From a checkpoint of a small CTC audio transcriber: trained on read English sentences (LibriTTS-R), 51.6 epochs.
Rows from block 4 of a small CTC audio transcriber, named by matrix and row number. Rows with one number within an expert belong to one neuron, the router's apart. Each number is 200 + 20 x the weight over its row's rms, rounded and kept within 0 to 999. All counts start at 0.
Before each expert's rows are labels from the 100 clips, of 14976, where the router gives the expert most weight on average: "strongest on" is what is common among them; "loudest band" is the band of the loudest frequency at the time of the peak. Only what is clearly more common there than usual is listed. The data: read English sentences (LibriTTS-R). In brackets: how many of the 100, against the usual share in percent.
# router: router (model.blocks.4.mlp.router.weight, 8x256, trained with AdamW), inputs 128-255
# up: expert up (model.blocks.4.mlp.up, 8x128x256), inputs 128-255
# down: expert down (model.blocks.4.mlp.down, 8x256x128, transposed), outputs 128-255

# expert 1
strongest on: voice: female (79 vs 52.3)
loudest band: 250 to 500 Hz (46 vs 13.3)
router.1,185,206,233,163,193,197,154,188,181,185,196,229,198,200,181,196,220,182,193,196,197,202,218,230,201,219,195,198,239,196,201,212,218,199,193,205,180,220,209,211,182,223,205,193,254,170,198,157,196,201,242,214,182,224,206,159,183,218,214,231,241,206,189,207,181,212,197,205,207,189,195,206,207,242,188,209,211,190,206,208,174,184,172,185,192,179,169,193,229,218,192,192,195,194,183,197,193,219,192,239,190,162,182,188,205,175,208,207,196,216,190,222,200,198,219,165,245,193,175,196,182,225,223,224,191,194,204,230
up.7,223,203,219,223,191,209,174,175,172,213,178,215,222,172,239,190,185,176,176,184,193,148,159,209,211,197,192,139,196,205,190,217,204,207,181,187,179,222,196,215,211,186,160,192,190,193,214,228,234,221,192,241,192,186,214,172,184,201,196,208,194,200,210,227,199,179,182,185,195,245,208,181,202,201,204,189,226,201,224,210,210,207,193,207,221,183,202,208,232,234,193,180,174,200,202,201,215,212,183,159,180,209,168,222,238,203,177,208,209,224,208,182,191,192,184,185,197,212,225,179,241,193,226,210,203,217,228,188
down.7,193,209,219,191,181,201,181,219,195,199,202,171,189,212,209,182,190,161,216,235,219,192,212,194,165,187,202,199,200,189,200,218,164,272,220,189,197,188,240,215,185,196,188,169,195,194,211,200,214,237,219,205,211,172,198,212,214,187,184,205,231,200,198,243,211,207,153,193,194,210,188,214,164,222,189,175,192,161,205,197,194,177,193,190,209,180,186,206,222,171,269,201,187,226,241,181,192,207,168,198,175,197,216,182,227,186,208,159,217,208,203,174,220,182,185,190,239,182,215,232,232,191,163,191,258,215,168,193
up.8,193,170,199,258,218,194,217,244,162,208,221,196,183,203,203,214,211,213,178,239,196,202,221,189,176,226,156,212,203,176,191,202,211,193,169,222,190,202,207,191,208,176,205,221,209,226,199,171,200,222,159,195,222,200,227,200,178,212,200,179,183,246,201,203,186,189,222,182,211,219,207,192,225,189,214,188,202,217,231,214,211,183,223,200,200,214,222,196,171,197,188,188,194,172,192,239,198,184,170,201,215,194,159,233,187,248,181,168,178,222,174,177,176,180,209,228,225,218,212,191,177,204,254,202,190,203,193,217
down.8,213,217,209,221,215,202,205,216,185,225,197,182,198,226,228,187,195,188,187,208,181,204,174,175,178,206,207,243,209,165,164,220,198,182,229,240,185,209,202,191,188,165,236,193,201,217,221,216,158,213,177,237,215,176,206,218,208,178,210,190,151,206,236,176,208,202,186,196,171,218,201,216,192,219,172,189,187,204,187,204,216,199,189,208,193,196,213,214,202,184,191,191,202,240,212,184,193,178,200,236,212,180,176,185,197,219,192,206,222,227,210,191,178,183,193,207,216,189,216,208,224,189,229,195,238,217,207,194
up.9,214,209,161,210,220,207,245,166,218,206,231,195,193,185,203,224,189,205,147,212,151,239,189,192,256,215,157,188,193,193,234,190,167,215,191,192,215,188,187,204,232,175,217,207,201,239,195,192,182,214,183,199,231,195,189,196,197,197,183,200,190,213,222,212,209,198,184,180,220,210,197,225,208,194,186,178,191,226,212,200,217,209,185,214,248,254,219,183,176,209,180,197,182,186,186,205,195,192,188,162,234,195,146,230,219,226,207,222,192,210,206,205,178,190,196,252,188,169,210,199,208,210,220,169,198,206,212,215
down.9,202,190,190,220,212,180,221,218,231,183,228,208,201,166,187,189,213,205,197,193,214,231,212,146,232,224,222,198,195,238,215,241,172,222,217,172,176,184,190,154,207,205,184,187,190,213,205,198,209,229,184,200,195,206,170,200,211,176,208,186,206,217,190,249,211,191,224,215,212,174,192,172,198,189,214,228,217,199,201,234,224,214,178,233,210,240,235,190,189,173,200,166,245,185,212,207,212,184,212,214,197,168,192,167,189,219,204,200,214,244,212,202,169,203,176,220,200,162,177,219,186,206,188,197,216,211,199,195
up.10,194,183,194,222,199,210,180,263,170,167,202,209,174,206,211,247,238,231,192,204,211,197,182,200,229,173,191,204,184,173,226,234,163,213,203,187,195,196,189,161,191,241,197,183,199,172,226,205,188,216,185,189,181,191,220,180,204,197,219,236,180,213,206,202,197,196,196,217,201,185,200,217,206,171,198,189,241,216,209,195,229,249,225,218,180,175,214,211,181,217,183,214,193,183,195,232,203,219,234,222,203,192,213,222,199,190,231,174,188,194,215,181,212,219,223,174,184,204,179,205,203,198,203,224,190,228,214,158
down.10,199,237,194,178,190,207,209,231,201,195,196,181,205,200,218,220,188,197,207,187,227,186,168,215,185,186,190,203,205,212,191,197,178,158,217,217,194,174,253,225,188,188,207,221,154,178,207,184,214,193,177,215,235,241,222,203,195,199,197,182,221,187,209,230,208,243,190,178,177,195,173,180,214,185,200,198,196,164,181,208,223,211,205,197,197,225,189,184,208,210,202,199,199,234,164,149,182,214,224,183,161,168,171,222,187,199,180,180,231,222,197,176,232,224,208,227,203,225,212,196,167,204,212,228,169,173,201,248
up.11,213,206,200,225,204,214,235,211,212,222,180,192,223,161,226,219,225,191,193,195,216,192,174,218,217,184,153,187,196,210,232,216,196,217,178,168,221,158,188,209,224,196,192,186,182,222,224,204,224,260,225,179,217,157,182,200,200,194,192,217,229,184,193,208,202,193,193,207,187,216,224,212,208,207,172,192,204,195,177,227,229,187,191,204,219,174,180,209,192,210,189,232,179,189,223,208,184,203,248,201,200,170,171,213,214,179,170,193,204,212,210,184,225,186,225,182,211,212,235,174,231,195,158,210,193,200,184,191
down.11,203,195,190,175,191,175,182,233,197,160,178,214,204,193,190,199,192,190,197,204,205,219,191,187,210,202,162,213,176,192,188,198,196,181,219,195,160,189,205,167,173,185,195,193,190,200,220,207,189,207,187,210,249,203,179,213,186,221,179,184,167,217,234,195,185,194,203,179,187,179,209,181,208,230,180,192,206,203,188,169,206,187,208,179,201,200,214,207,229,204,181,207,146,237,205,180,225,223,235,213,249,210,218,193,199,236,183,205,218,183,187,179,218,186,184,150,227,220,187,222,229,224,189,183,196,185,207,203
up.12,181,200,177,193,186,226,193,208,219,173,218,203,187,162,193,197,199,204,175,179,194,173,229,216,247,228,206,231,212,171,217,185,171,187,191,231,207,223,202,193,205,186,201,215,184,182,165,227,200,204,186,195,224,169,212,184,203,200,182,214,169,238,187,231,161,219,215,194,210,205,202,231,196,207,208,186,230,204,189,177,185,221,192,200,209,174,221,201,184,159,232,210,184,199,193,209,167,201,217,194,214,222,180,190,189,175,227,191,186,212,210,185,171,208,227,216,199,193,214,190,190,207,215,205,167,254,186,188
down.12,202,198,175,220,177,170,230,202,193,171,188,174,194,212,212,192,210,186,211,235,209,202,190,190,200,194,189,195,200,181,179,203,198,182,197,213,195,168,190,143,222,229,216,198,212,184,184,186,165,209,229,206,173,198,179,165,184,177,173,196,219,235,185,212,196,223,207,212,212,219,185,191,230,214,209,185,236,218,166,214,248,212,161,165,241,167,151,186,187,174,219,244,210,202,214,176,168,191,172,200,243,191,196,211,205,210,197,201,232,209,213,174,221,214,180,172,219,178,196,199,202,229,194,204,238,216,210,243

# expert 3
strongest on: the word "be" (25 vs 8)
loudest band: 250 to 500 Hz (45 vs 13.3)
router.3,192,205,195,234,243,176,193,195,212,199,225,177,206,200,207,182,199,197,194,247,197,198,210,244,203,198,203,202,204,185,176,189,164,189,199,229,193,174,201,215,227,204,206,196,195,197,209,180,205,195,208,197,197,196,207,214,197,193,169,158,201,202,210,179,233,201,170,216,187,163,247,201,206,217,225,196,184,205,216,181,219,195,204,207,213,243,201,215,219,213,188,215,175,166,208,232,246,207,227,190,228,198,177,209,196,196,207,201,188,220,231,217,176,193,210,195,193,205,208,175,199,180,190,170,204,207,198,219
up.12,218,201,217,206,161,191,229,202,235,225,183,203,207,220,226,211,243,215,202,222,223,211,176,239,198,227,177,186,209,199,202,210,224,187,192,206,211,179,219,206,234,229,204,177,184,237,196,198,221,200,214,190,224,163,207,204,225,183,190,173,174,191,174,198,239,194,191,211,193,180,231,201,208,224,193,182,197,206,182,166,200,196,208,192,195,220,155,227,224,184,204,161,171,203,201,196,189,188,206,198,195,217,184,198,179,177,177,175,177,208,197,219,189,207,214,192,184,199,249,223,180,203,187,231,191,200,189,178
down.12,180,217,192,203,194,207,192,205,180,183,199,205,215,184,227,180,210,191,231,205,213,200,175,150,190,206,171,221,220,231,235,181,213,197,148,223,206,196,189,189,218,169,214,213,229,178,208,186,169,215,220,244,167,257,196,173,198,214,194,187,211,239,213,214,239,195,225,205,214,188,170,134,207,185,235,175,190,201,192,181,190,212,207,164,192,174,201,194,195,191,230,198,206,218,199,198,213,216,180,204,198,195,195,169,192,198,198,211,203,201,195,188,198,189,191,216,234,207,208,217,213,208,176,189,188,196,213,207
up.13,208,196,223,230,222,211,189,215,194,213,231,185,227,207,196,192,215,206,213,183,195,189,195,200,181,239,214,176,205,137,197,231,246,210,184,211,199,209,211,156,210,228,211,199,210,233,195,176,200,202,203,207,178,215,185,186,170,182,203,181,178,219,173,211,208,180,222,229,228,209,196,177,203,213,177,229,236,156,223,168,189,230,182,202,224,180,189,230,178,188,212,164,212,208,199,200,215,204,187,213,190,179,186,219,228,221,240,203,195,226,211,210,189,185,217,198,224,205,210,216,210,215,203,233,161,188,221,225
down.13,226,189,208,197,203,193,190,192,182,175,202,190,186,208,195,217,153,186,211,187,184,149,180,205,214,240,198,196,178,190,213,218,207,208,230,172,176,217,207,163,215,248,195,226,222,222,218,207,230,230,213,213,173,189,192,191,185,165,205,168,186,205,188,209,198,179,223,228,219,231,217,183,171,244,209,173,204,227,190,219,218,161,244,196,207,205,215,220,196,176,222,195,213,219,224,201,165,218,213,203,223,209,220,205,220,180,229,208,188,167,171,187,237,200,196,193,186,195,197,233,208,241,199,232,222,180,190,185
up.14,214,200,213,189,204,193,188,206,175,196,197,206,167,187,212,169,185,235,180,189,231,251,187,219,188,179,217,214,230,229,217,191,205,192,174,226,240,192,184,209,228,226,185,219,212,205,222,188,203,218,167,170,164,221,200,232,188,196,217,209,260,166,214,202,228,203,239,165,184,193,210,235,210,203,251,183,184,224,210,200,214,195,211,184,166,206,198,197,199,201,202,207,202,177,213,185,193,204,199,185,212,183,182,196,184,205,224,185,199,205,217,213,235,187,219,193,210,213,176,176,172,213,220,195,210,200,214,197
down.14,217,190,178,207,210,188,183,194,188,216,212,186,217,218,217,170,195,209,209,189,196,235,199,175,207,210,200,186,209,199,194,235,196,184,207,193,162,217,200,183,182,200,188,195,213,188,210,242,165,189,175,204,196,204,211,225,188,179,211,185,217,241,187,188,231,175,223,184,188,241,178,204,193,167,189,203,192,194,203,184,181,178,207,195,184,208,183,159,236,159,215,207,206,217,210,156,177,236,214,209,188,209,166,181,182,215,227,195,226,204,162,198,183,225,194,215,222,194,240,214,187,197,184,228,209,206,173,186
up.15,197,189,203,206,176,211,176,210,191,171,193,204,228,201,217,196,177,155,234,219,228,221,183,221,194,204,180,200,209,177,226,243,241,235,211,221,207,233,229,222,208,217,171,195,194,197,237,210,202,231,208,187,203,218,231,235,186,229,197,192,173,204,198,187,198,204,193,212,160,212,216,192,215,176,175,186,183,175,205,168,229,205,183,161,194,172,177,216,224,206,203,228,175,187,171,213,187,201,222,181,186,210,195,236,201,187,164,209,199,182,177,196,194,194,193,212,197,186,195,213,176,156,172,190,168,190,232,187
down.15,188,194,224,198,218,200,229,197,175,185,251,197,209,199,217,215,198,214,175,222,197,201,191,224,217,189,174,174,172,174,220,194,193,229,186,216,219,219,171,199,226,213,231,225,226,235,189,203,198,205,221,180,192,199,191,187,189,196,198,191,154,172,215,170,215,179,180,220,190,209,185,217,210,184,179,188,181,197,210,224,221,171,178,197,199,213,192,200,186,207,175,164,221,189,190,193,165,217,231,198,195,205,197,216,197,212,217,166,183,217,236,217,207,208,201,165,244,205,208,211,185,165,220,186,150,213,191,207
up.16,221,210,188,204,194,207,231,171,206,172,241,170,200,203,199,192,207,205,203,213,193,197,179,238,187,170,229,201,214,192,183,195,211,216,201,217,189,195,224,186,178,261,209,197,179,253,199,191,211,215,205,200,230,200,162,224,201,191,181,190,193,201,175,169,231,211,174,190,215,189,224,221,169,171,211,189,200,230,179,197,183,213,219,222,185,219,167,221,230,204,203,147,211,217,197,202,220,193,213,188,195,185,197,215,221,171,171,178,173,207,204,207,173,189,206,208,173,211,217,211,220,211,235,204,202,227,177,193
down.16,238,196,186,205,188,174,173,190,193,189,193,193,225,217,219,214,193,201,207,203,208,173,223,193,205,228,220,249,208,200,214,189,268,196,167,225,210,208,183,198,201,208,188,216,190,166,197,195,174,182,192,180,189,197,213,230,201,205,224,183,186,219,181,236,194,197,219,199,219,219,169,183,215,148,182,154,202,211,179,194,197,178,213,172,214,173,205,210,161,201,182,214,189,196,195,207,204,195,200,189,192,189,220,197,182,194,224,214,199,182,181,208,216,210,184,185,227,237,164,186,186,198,231,224,199,210,206,199
up.17,203,195,203,208,241,200,225,200,197,187,230,206,188,213,156,207,230,202,177,218,153,200,163,193,222,200,182,197,176,148,190,190,225,164,225,190,207,189,236,192,197,237,208,260,209,191,223,182,220,201,179,183,200,209,207,185,186,172,210,209,208,200,209,219,191,222,197,194,171,219,196,200,229,217,214,216,166,168,201,185,218,175,194,218,253,214,223,191,194,222,212,178,197,217,206,181,230,240,215,182,217,208,187,217,212,219,193,173,208,206,159,194,162,181,182,186,192,234,214,221,213,195,191,227,215,210,255,191
down.17,181,205,209,223,184,218,210,200,190,192,167,211,197,211,205,203,175,244,214,228,203,234,211,220,211,220,210,250,232,213,183,182,205,209,219,188,205,171,221,204,198,181,200,239,194,206,219,173,172,208,202,226,196,196,194,185,197,206,180,213,191,226,190,206,157,239,173,191,201,183,208,176,200,213,216,164,245,230,184,181,230,221,209,226,239,186,231,196,199,201,184,218,220,182,170,183,218,167,191,224,172,198,213,208,208,202,179,205,220,222,206,195,194,179,164,182,197,207,238,198,217,253,225,177,180,181,186,188

# expert 6
strongest on: voice: male (75 vs 47.7); the word "as" (27 vs 7.1); the word "his" (27 vs 10)
loudest band: 4000 to 8000 Hz (57 vs 5.6)
router.6,209,200,227,214,199,199,212,227,191,207,196,174,195,237,190,206,202,164,177,164,171,177,165,201,190,199,178,191,190,166,195,184,181,221,203,213,186,185,190,176,215,224,179,226,201,180,202,267,207,222,208,187,181,199,183,205,167,238,233,216,209,188,186,190,192,189,200,201,206,185,208,211,192,156,207,219,165,193,175,211,192,184,222,188,221,204,201,220,185,180,173,163,204,210,191,194,203,210,188,213,197,211,197,193,217,231,192,220,182,209,176,172,202,172,198,212,229,178,231,202,186,204,229,231,228,188,226,172
up.12,198,198,209,191,188,208,199,220,173,225,201,230,195,207,194,214,175,199,213,187,174,204,198,195,215,205,158,221,220,230,204,175,209,197,218,186,176,219,231,218,208,190,198,178,199,189,174,171,211,201,228,195,182,185,207,211,191,165,193,202,210,201,226,238,221,225,263,186,163,249,217,187,217,205,172,179,176,201,224,193,188,190,215,170,217,206,188,204,224,211,172,192,197,191,168,162,177,197,177,216,196,216,181,238,184,184,168,205,211,205,193,195,219,199,168,188,204,213,180,191,206,199,226,204,170,180,168,197
down.12,227,193,221,186,196,189,224,160,221,166,214,191,222,163,197,220,207,204,230,244,172,204,218,200,217,189,210,241,207,235,200,178,227,227,176,202,260,191,190,181,186,202,202,217,206,201,200,188,189,202,218,196,177,186,187,195,212,164,187,188,208,217,212,167,160,184,167,196,191,229,201,168,202,186,222,171,191,218,187,242,205,215,194,212,175,182,183,158,199,170,225,221,211,206,184,222,151,212,146,201,189,196,211,218,205,214,216,209,200,181,241,228,203,213,230,227,172,170,183,234,235,212,219,230,226,192,205,216
up.13,247,218,162,195,198,190,223,163,205,229,185,177,190,204,223,233,211,179,188,211,216,227,231,226,199,186,189,207,172,190,216,218,218,192,152,219,174,223,194,208,205,220,192,182,197,219,209,211,171,196,190,163,209,203,202,208,216,173,206,221,185,232,204,214,246,203,210,180,151,239,162,208,195,220,204,176,180,194,165,161,228,181,203,214,241,206,225,201,218,236,191,192,159,208,230,215,191,213,209,190,193,197,197,255,180,206,211,213,202,222,203,209,206,221,180,188,186,218,214,209,202,211,229,214,196,206,222,231
down.13,176,208,171,205,169,171,232,172,212,197,191,191,168,177,196,186,178,203,220,217,211,238,187,214,190,194,187,213,200,201,233,209,189,172,190,173,180,241,165,188,203,190,182,218,197,176,178,189,210,164,205,186,218,206,212,236,203,228,184,162,185,191,204,223,178,211,180,216,197,176,196,239,208,202,186,192,174,208,203,196,204,181,212,175,188,209,214,214,226,191,218,218,153,226,206,187,211,203,190,211,188,161,197,221,227,188,204,224,220,196,246,174,211,234,169,190,188,201,216,205,174,234,218,215,178,221,159,202
up.14,181,216,209,215,152,199,228,182,197,223,197,194,159,207,206,198,187,158,183,175,182,190,206,198,217,220,197,199,209,188,217,203,194,195,194,227,195,180,202,204,192,202,175,215,203,222,181,199,199,207,208,227,219,210,205,229,162,197,194,187,202,197,158,221,195,202,238,185,229,222,171,223,215,206,223,214,220,221,176,203,162,258,246,217,208,226,162,209,196,186,206,185,160,216,228,220,194,190,183,191,216,215,150,179,203,184,185,198,212,191,190,220,188,225,215,220,193,183,232,204,221,214,190,208,218,204,214,183
down.14,193,192,250,174,203,192,222,224,192,210,194,216,189,202,161,210,210,204,216,221,213,200,190,197,189,212,211,225,208,218,165,217,189,203,193,164,163,201,204,177,201,230,219,239,216,170,188,197,192,231,172,198,221,201,200,216,174,229,212,179,225,201,217,194,222,190,219,192,225,160,233,202,204,186,192,203,173,167,192,187,188,229,200,213,205,197,181,148,213,217,214,216,164,166,161,222,201,200,214,190,186,222,169,227,219,195,208,191,211,194,228,165,175,175,193,209,170,162,224,208,175,230,183,191,179,145,163,207
up.15,198,204,178,198,222,211,212,177,242,171,206,204,193,212,184,190,256,192,206,182,216,209,193,210,195,197,211,190,190,176,225,193,195,198,211,255,190,197,187,189,189,207,197,219,202,189,195,218,228,187,212,205,206,219,173,167,195,220,212,160,129,181,176,158,182,187,199,230,223,204,206,206,193,171,173,204,227,187,178,178,228,193,235,174,212,189,192,232,208,162,204,206,181,212,219,176,199,188,209,176,237,233,188,194,193,206,220,217,184,158,208,200,187,206,214,190,207,195,181,216,212,220,187,240,196,182,192,181
down.15,179,210,204,203,220,216,199,154,211,183,205,219,205,208,166,220,188,224,198,173,188,194,179,204,213,161,221,220,186,225,194,215,212,182,154,221,188,206,161,213,214,211,203,215,218,204,201,192,212,225,224,199,228,192,227,167,185,188,200,197,219,191,226,190,189,208,201,246,145,179,237,198,183,167,229,186,208,211,138,205,191,206,189,226,181,204,179,202,214,218,187,191,208,221,206,210,225,154,190,165,230,203,203,210,180,216,206,233,186,225,184,238,207,162,208,251,197,200,158,201,218,191,198,199,200,204,211,220
up.16,219,215,195,196,196,231,198,204,204,218,198,190,216,182,187,176,178,179,207,196,186,209,252,250,204,224,209,187,195,199,176,240,202,216,203,231,210,183,191,194,216,145,216,203,184,191,149,214,196,193,208,211,179,214,200,200,174,204,169,203,192,206,164,226,204,169,230,217,176,219,173,203,195,202,227,217,248,192,227,202,221,230,200,222,179,207,163,205,192,181,197,213,172,214,214,211,195,154,185,189,209,213,217,187,176,198,201,211,189,190,230,185,196,214,206,223,205,240,210,167,223,170,178,223,167,206,218,188
down.16,187,200,186,191,214,211,199,191,192,202,201,142,239,235,239,185,162,206,200,196,193,216,195,188,192,172,187,190,163,190,205,190,235,222,189,190,180,168,197,188,210,199,175,174,201,206,228,189,236,219,225,148,214,230,175,230,222,198,205,166,195,174,231,179,174,164,215,188,189,233,231,189,184,209,180,186,230,241,189,174,164,215,207,209,196,185,212,244,168,187,190,228,205,195,215,198,195,215,179,205,191,222,212,197,189,197,205,201,218,214,211,190,202,174,193,192,229,237,190,221,191,200,229,201,183,221,184,179
up.17,204,223,198,185,198,248,203,181,197,180,202,237,226,179,204,204,229,223,197,235,195,228,206,228,231,200,206,203,226,177,207,205,220,209,203,178,246,185,151,231,256,202,226,196,219,229,223,189,169,165,202,196,192,195,221,207,244,194,171,228,166,204,216,211,243,183,190,206,191,193,194,196,206,226,195,220,199,185,211,192,204,204,188,199,213,188,182,186,203,208,179,197,204,194,196,207,204,172,200,177,187,223,217,200,166,194,159,166,170,186,203,207,202,199,153,203,180,178,178,177,190,185,226,185,161,197,178,188
down.17,204,227,226,181,215,176,181,182,200,199,203,164,204,204,223,197,182,161,189,203,195,192,159,201,201,199,182,173,159,201,181,230,185,206,223,206,232,204,217,230,202,248,211,206,197,246,225,190,239,206,192,172,187,221,193,205,212,210,220,224,215,186,221,199,199,230,217,201,201,210,229,190,187,182,195,176,201,167,187,259,209,213,192,226,194,198,182,197,169,218,223,200,187,210,184,194,231,160,214,198,238,189,195,197,184,186,204,219,174,213,207,230,162,211,201,172,203,219,175,190,199,189,203,186,167,199,178,196

# expert 4
strongest on: the word "her" (34 vs 7.9)
loudest band: 250 to 500 Hz (35 vs 13.3)
router.4,181,199,171,202,211,243,204,217,196,205,170,158,215,204,196,206,170,195,218,195,190,222,212,181,194,204,193,215,204,228,202,220,180,200,202,149,198,195,188,186,185,178,194,221,204,235,220,215,226,195,222,235,185,217,232,224,239,214,217,188,225,196,184,191,182,203,199,227,178,194,197,213,191,182,211,223,183,198,182,212,164,173,208,228,204,195,200,209,196,176,199,227,190,224,218,206,164,183,222,209,179,179,212,200,180,203,197,187,189,174,200,211,197,258,221,227,240,216,193,219,184,195,169,176,171,197,140,209
up.12,156,223,211,195,197,204,223,227,212,185,220,196,222,203,189,190,197,194,182,232,221,212,227,187,210,193,199,150,153,197,189,200,195,188,214,184,205,161,225,232,212,216,235,188,213,192,166,190,228,209,210,207,206,197,217,218,202,189,184,228,211,175,214,199,183,200,181,236,193,198,207,208,213,206,206,224,169,201,200,176,235,197,210,200,202,233,188,200,166,167,231,200,206,222,186,168,241,200,169,177,163,218,213,182,220,207,181,196,165,202,183,175,202,183,210,206,172,219,184,219,215,189,201,193,201,210,218,195
down.12,172,165,190,219,177,187,183,197,208,174,220,190,189,211,184,214,193,184,203,218,214,197,229,193,210,204,171,210,211,206,191,197,214,225,192,190,185,179,225,176,172,212,205,195,175,209,200,224,250,244,206,201,223,215,257,183,183,205,216,180,198,224,173,191,175,183,160,213,183,177,212,203,190,210,216,204,208,200,189,200,224,223,225,194,209,184,211,201,226,173,195,219,211,244,183,152,191,194,214,216,202,189,185,222,224,181,193,189,220,234,188,206,215,190,248,175,206,178,202,263,188,248,211,216,188,227,198,218
up.13,193,196,210,194,221,178,189,218,159,203,183,173,213,196,215,196,208,219,172,214,187,210,235,186,175,199,205,232,206,208,187,189,227,216,222,214,193,189,216,179,199,215,242,201,197,202,210,175,204,180,208,213,181,174,191,209,229,187,204,207,205,221,220,186,191,231,210,184,200,213,206,203,221,177,197,202,217,228,236,192,160,203,244,207,185,236,168,183,162,207,214,193,208,212,192,188,244,224,178,198,192,199,229,182,195,206,179,166,175,158,180,168,210,180,187,224,163,186,177,189,197,170,200,202,172,202,186,201
down.13,203,169,244,211,208,200,206,234,189,188,181,192,153,152,200,213,219,201,221,221,205,211,215,177,220,217,198,202,195,205,218,183,165,193,212,214,152,205,190,173,224,213,228,178,196,183,195,210,181,210,208,205,201,174,203,185,201,203,163,187,207,193,236,189,235,201,195,212,262,208,251,214,198,197,198,209,182,204,207,175,195,187,163,210,199,245,211,194,194,186,220,182,198,177,202,182,186,183,189,182,226,201,218,233,233,190,229,180,219,173,208,197,217,208,179,240,169,149,211,198,204,219,214,183,206,177,195,179
up.14,187,180,205,212,215,201,195,214,207,220,186,206,192,229,207,193,222,175,189,204,229,248,169,180,221,191,218,184,185,213,225,208,190,207,194,208,173,170,215,193,214,203,225,192,206,231,221,190,186,192,215,224,205,161,212,216,179,213,180,186,182,207,199,177,226,194,186,210,242,218,179,199,211,203,219,204,205,195,187,192,183,202,191,204,198,244,207,189,192,228,201,198,230,176,215,179,160,202,219,200,226,219,187,191,180,231,195,166,200,235,147,176,200,211,212,214,219,190,177,206,195,165,194,185,203,247,193,208
down.14,170,229,183,205,232,193,184,233,203,223,186,172,215,204,240,194,189,205,203,186,194,233,171,185,188,195,228,191,211,230,174,194,217,213,166,194,210,168,220,179,214,219,229,193,191,220,198,202,173,186,214,223,207,199,169,182,179,223,192,206,233,187,166,194,178,222,238,186,201,185,186,195,178,180,202,169,197,231,209,204,179,208,227,215,180,180,205,192,172,225,241,198,222,172,200,215,198,170,210,219,208,185,160,208,205,210,197,172,177,221,192,208,159,190,212,217,159,173,202,186,141,188,187,184,204,200,206,231
up.15,213,186,202,211,218,244,162,191,175,203,221,232,203,219,172,210,208,161,215,198,175,206,201,216,229,203,212,197,215,204,259,228,222,187,239,192,222,186,211,205,210,185,195,212,239,186,237,201,211,208,169,205,190,221,251,179,167,182,226,198,203,179,199,195,209,209,220,212,209,194,176,200,198,220,203,181,195,229,205,193,190,209,202,206,202,187,206,217,197,181,216,201,230,188,211,178,189,146,221,172,170,217,207,263,220,205,160,188,193,228,198,219,243,202,191,181,210,198,189,208,199,203,212,185,223,213,179,188
down.15,205,164,216,173,208,187,188,215,217,156,200,209,175,204,184,180,215,202,229,182,172,211,231,185,177,163,191,222,195,209,192,194,229,199,222,188,226,229,218,212,228,214,202,192,169,210,246,220,190,198,249,171,201,170,191,171,189,208,204,185,197,188,207,221,217,169,204,253,173,162,208,219,206,211,177,221,210,185,185,178,195,211,209,156,195,186,234,214,232,162,203,202,186,200,204,192,233,179,211,236,197,214,195,207,234,180,183,199,223,179,201,188,209,189,184,222,170,205,185,188,184,226,217,197,193,231,208,167
up.16,194,249,183,185,187,224,227,213,199,219,185,218,184,170,215,203,206,205,211,171,206,217,179,218,193,220,194,181,155,200,211,211,172,215,184,228,185,209,192,230,227,227,186,164,197,203,152,221,165,195,196,232,172,184,183,194,182,215,195,187,200,156,221,219,214,188,201,215,209,208,222,176,199,163,204,194,208,203,182,214,199,230,187,174,196,195,197,188,208,220,187,236,192,177,154,176,178,205,217,216,225,205,181,230,211,178,208,242,186,215,249,199,186,189,221,221,181,173,191,174,215,182,179,213,216,175,200,175
down.16,197,217,194,169,169,212,192,200,250,175,181,193,192,204,193,223,211,205,198,230,200,227,213,211,187,206,194,196,205,197,229,177,192,181,178,198,252,226,189,245,201,198,236,169,201,207,242,203,180,207,225,221,210,183,181,196,211,213,199,219,193,189,201,177,215,210,166,226,233,219,197,166,204,225,228,160,190,217,221,171,188,182,206,202,214,189,231,194,192,220,192,201,192,210,183,180,210,192,212,201,219,192,176,240,179,190,210,188,225,200,192,204,207,197,193,218,182,185,201,228,222,208,180,224,199,201,203,195
up.17,188,221,203,152,196,220,211,188,224,207,170,205,201,203,182,244,203,185,212,214,192,206,185,225,191,205,190,204,157,198,234,191,204,197,182,202,205,203,220,192,202,244,209,176,190,187,189,233,208,195,183,174,222,180,209,226,186,205,207,221,217,197,195,226,191,213,222,171,228,225,187,205,227,177,186,180,185,203,188,185,228,199,182,182,213,201,186,183,177,182,218,236,164,226,175,188,173,215,204,210,208,236,199,161,186,193,195,165,192,199,196,195,174,174,202,200,196,216,180,201,185,197,216,225,199,233,194,198
down.17,216,212,192,189,180,202,206,176,197,201,205,199,207,205,182,150,219,205,220,164,226,220,185,213,179,201,199,212,216,219,202,171,210,205,223,232,176,221,212,209,177,174,184,201,199,216,222,209,180,208,153,209,170,206,182,222,231,193,225,200,220,204,148,209,207,228,210,193,207,207,221,227,139,223,192,194,202,201,227,230,206,169,245,222,178,176,211,174,200,212,211,200,204,222,207,175,215,208,217,197,189,202,207,219,171,226,211,185,223,188,186,190,171,210,212,191,220,240,228,201,186,204,193,236,242,184,209,205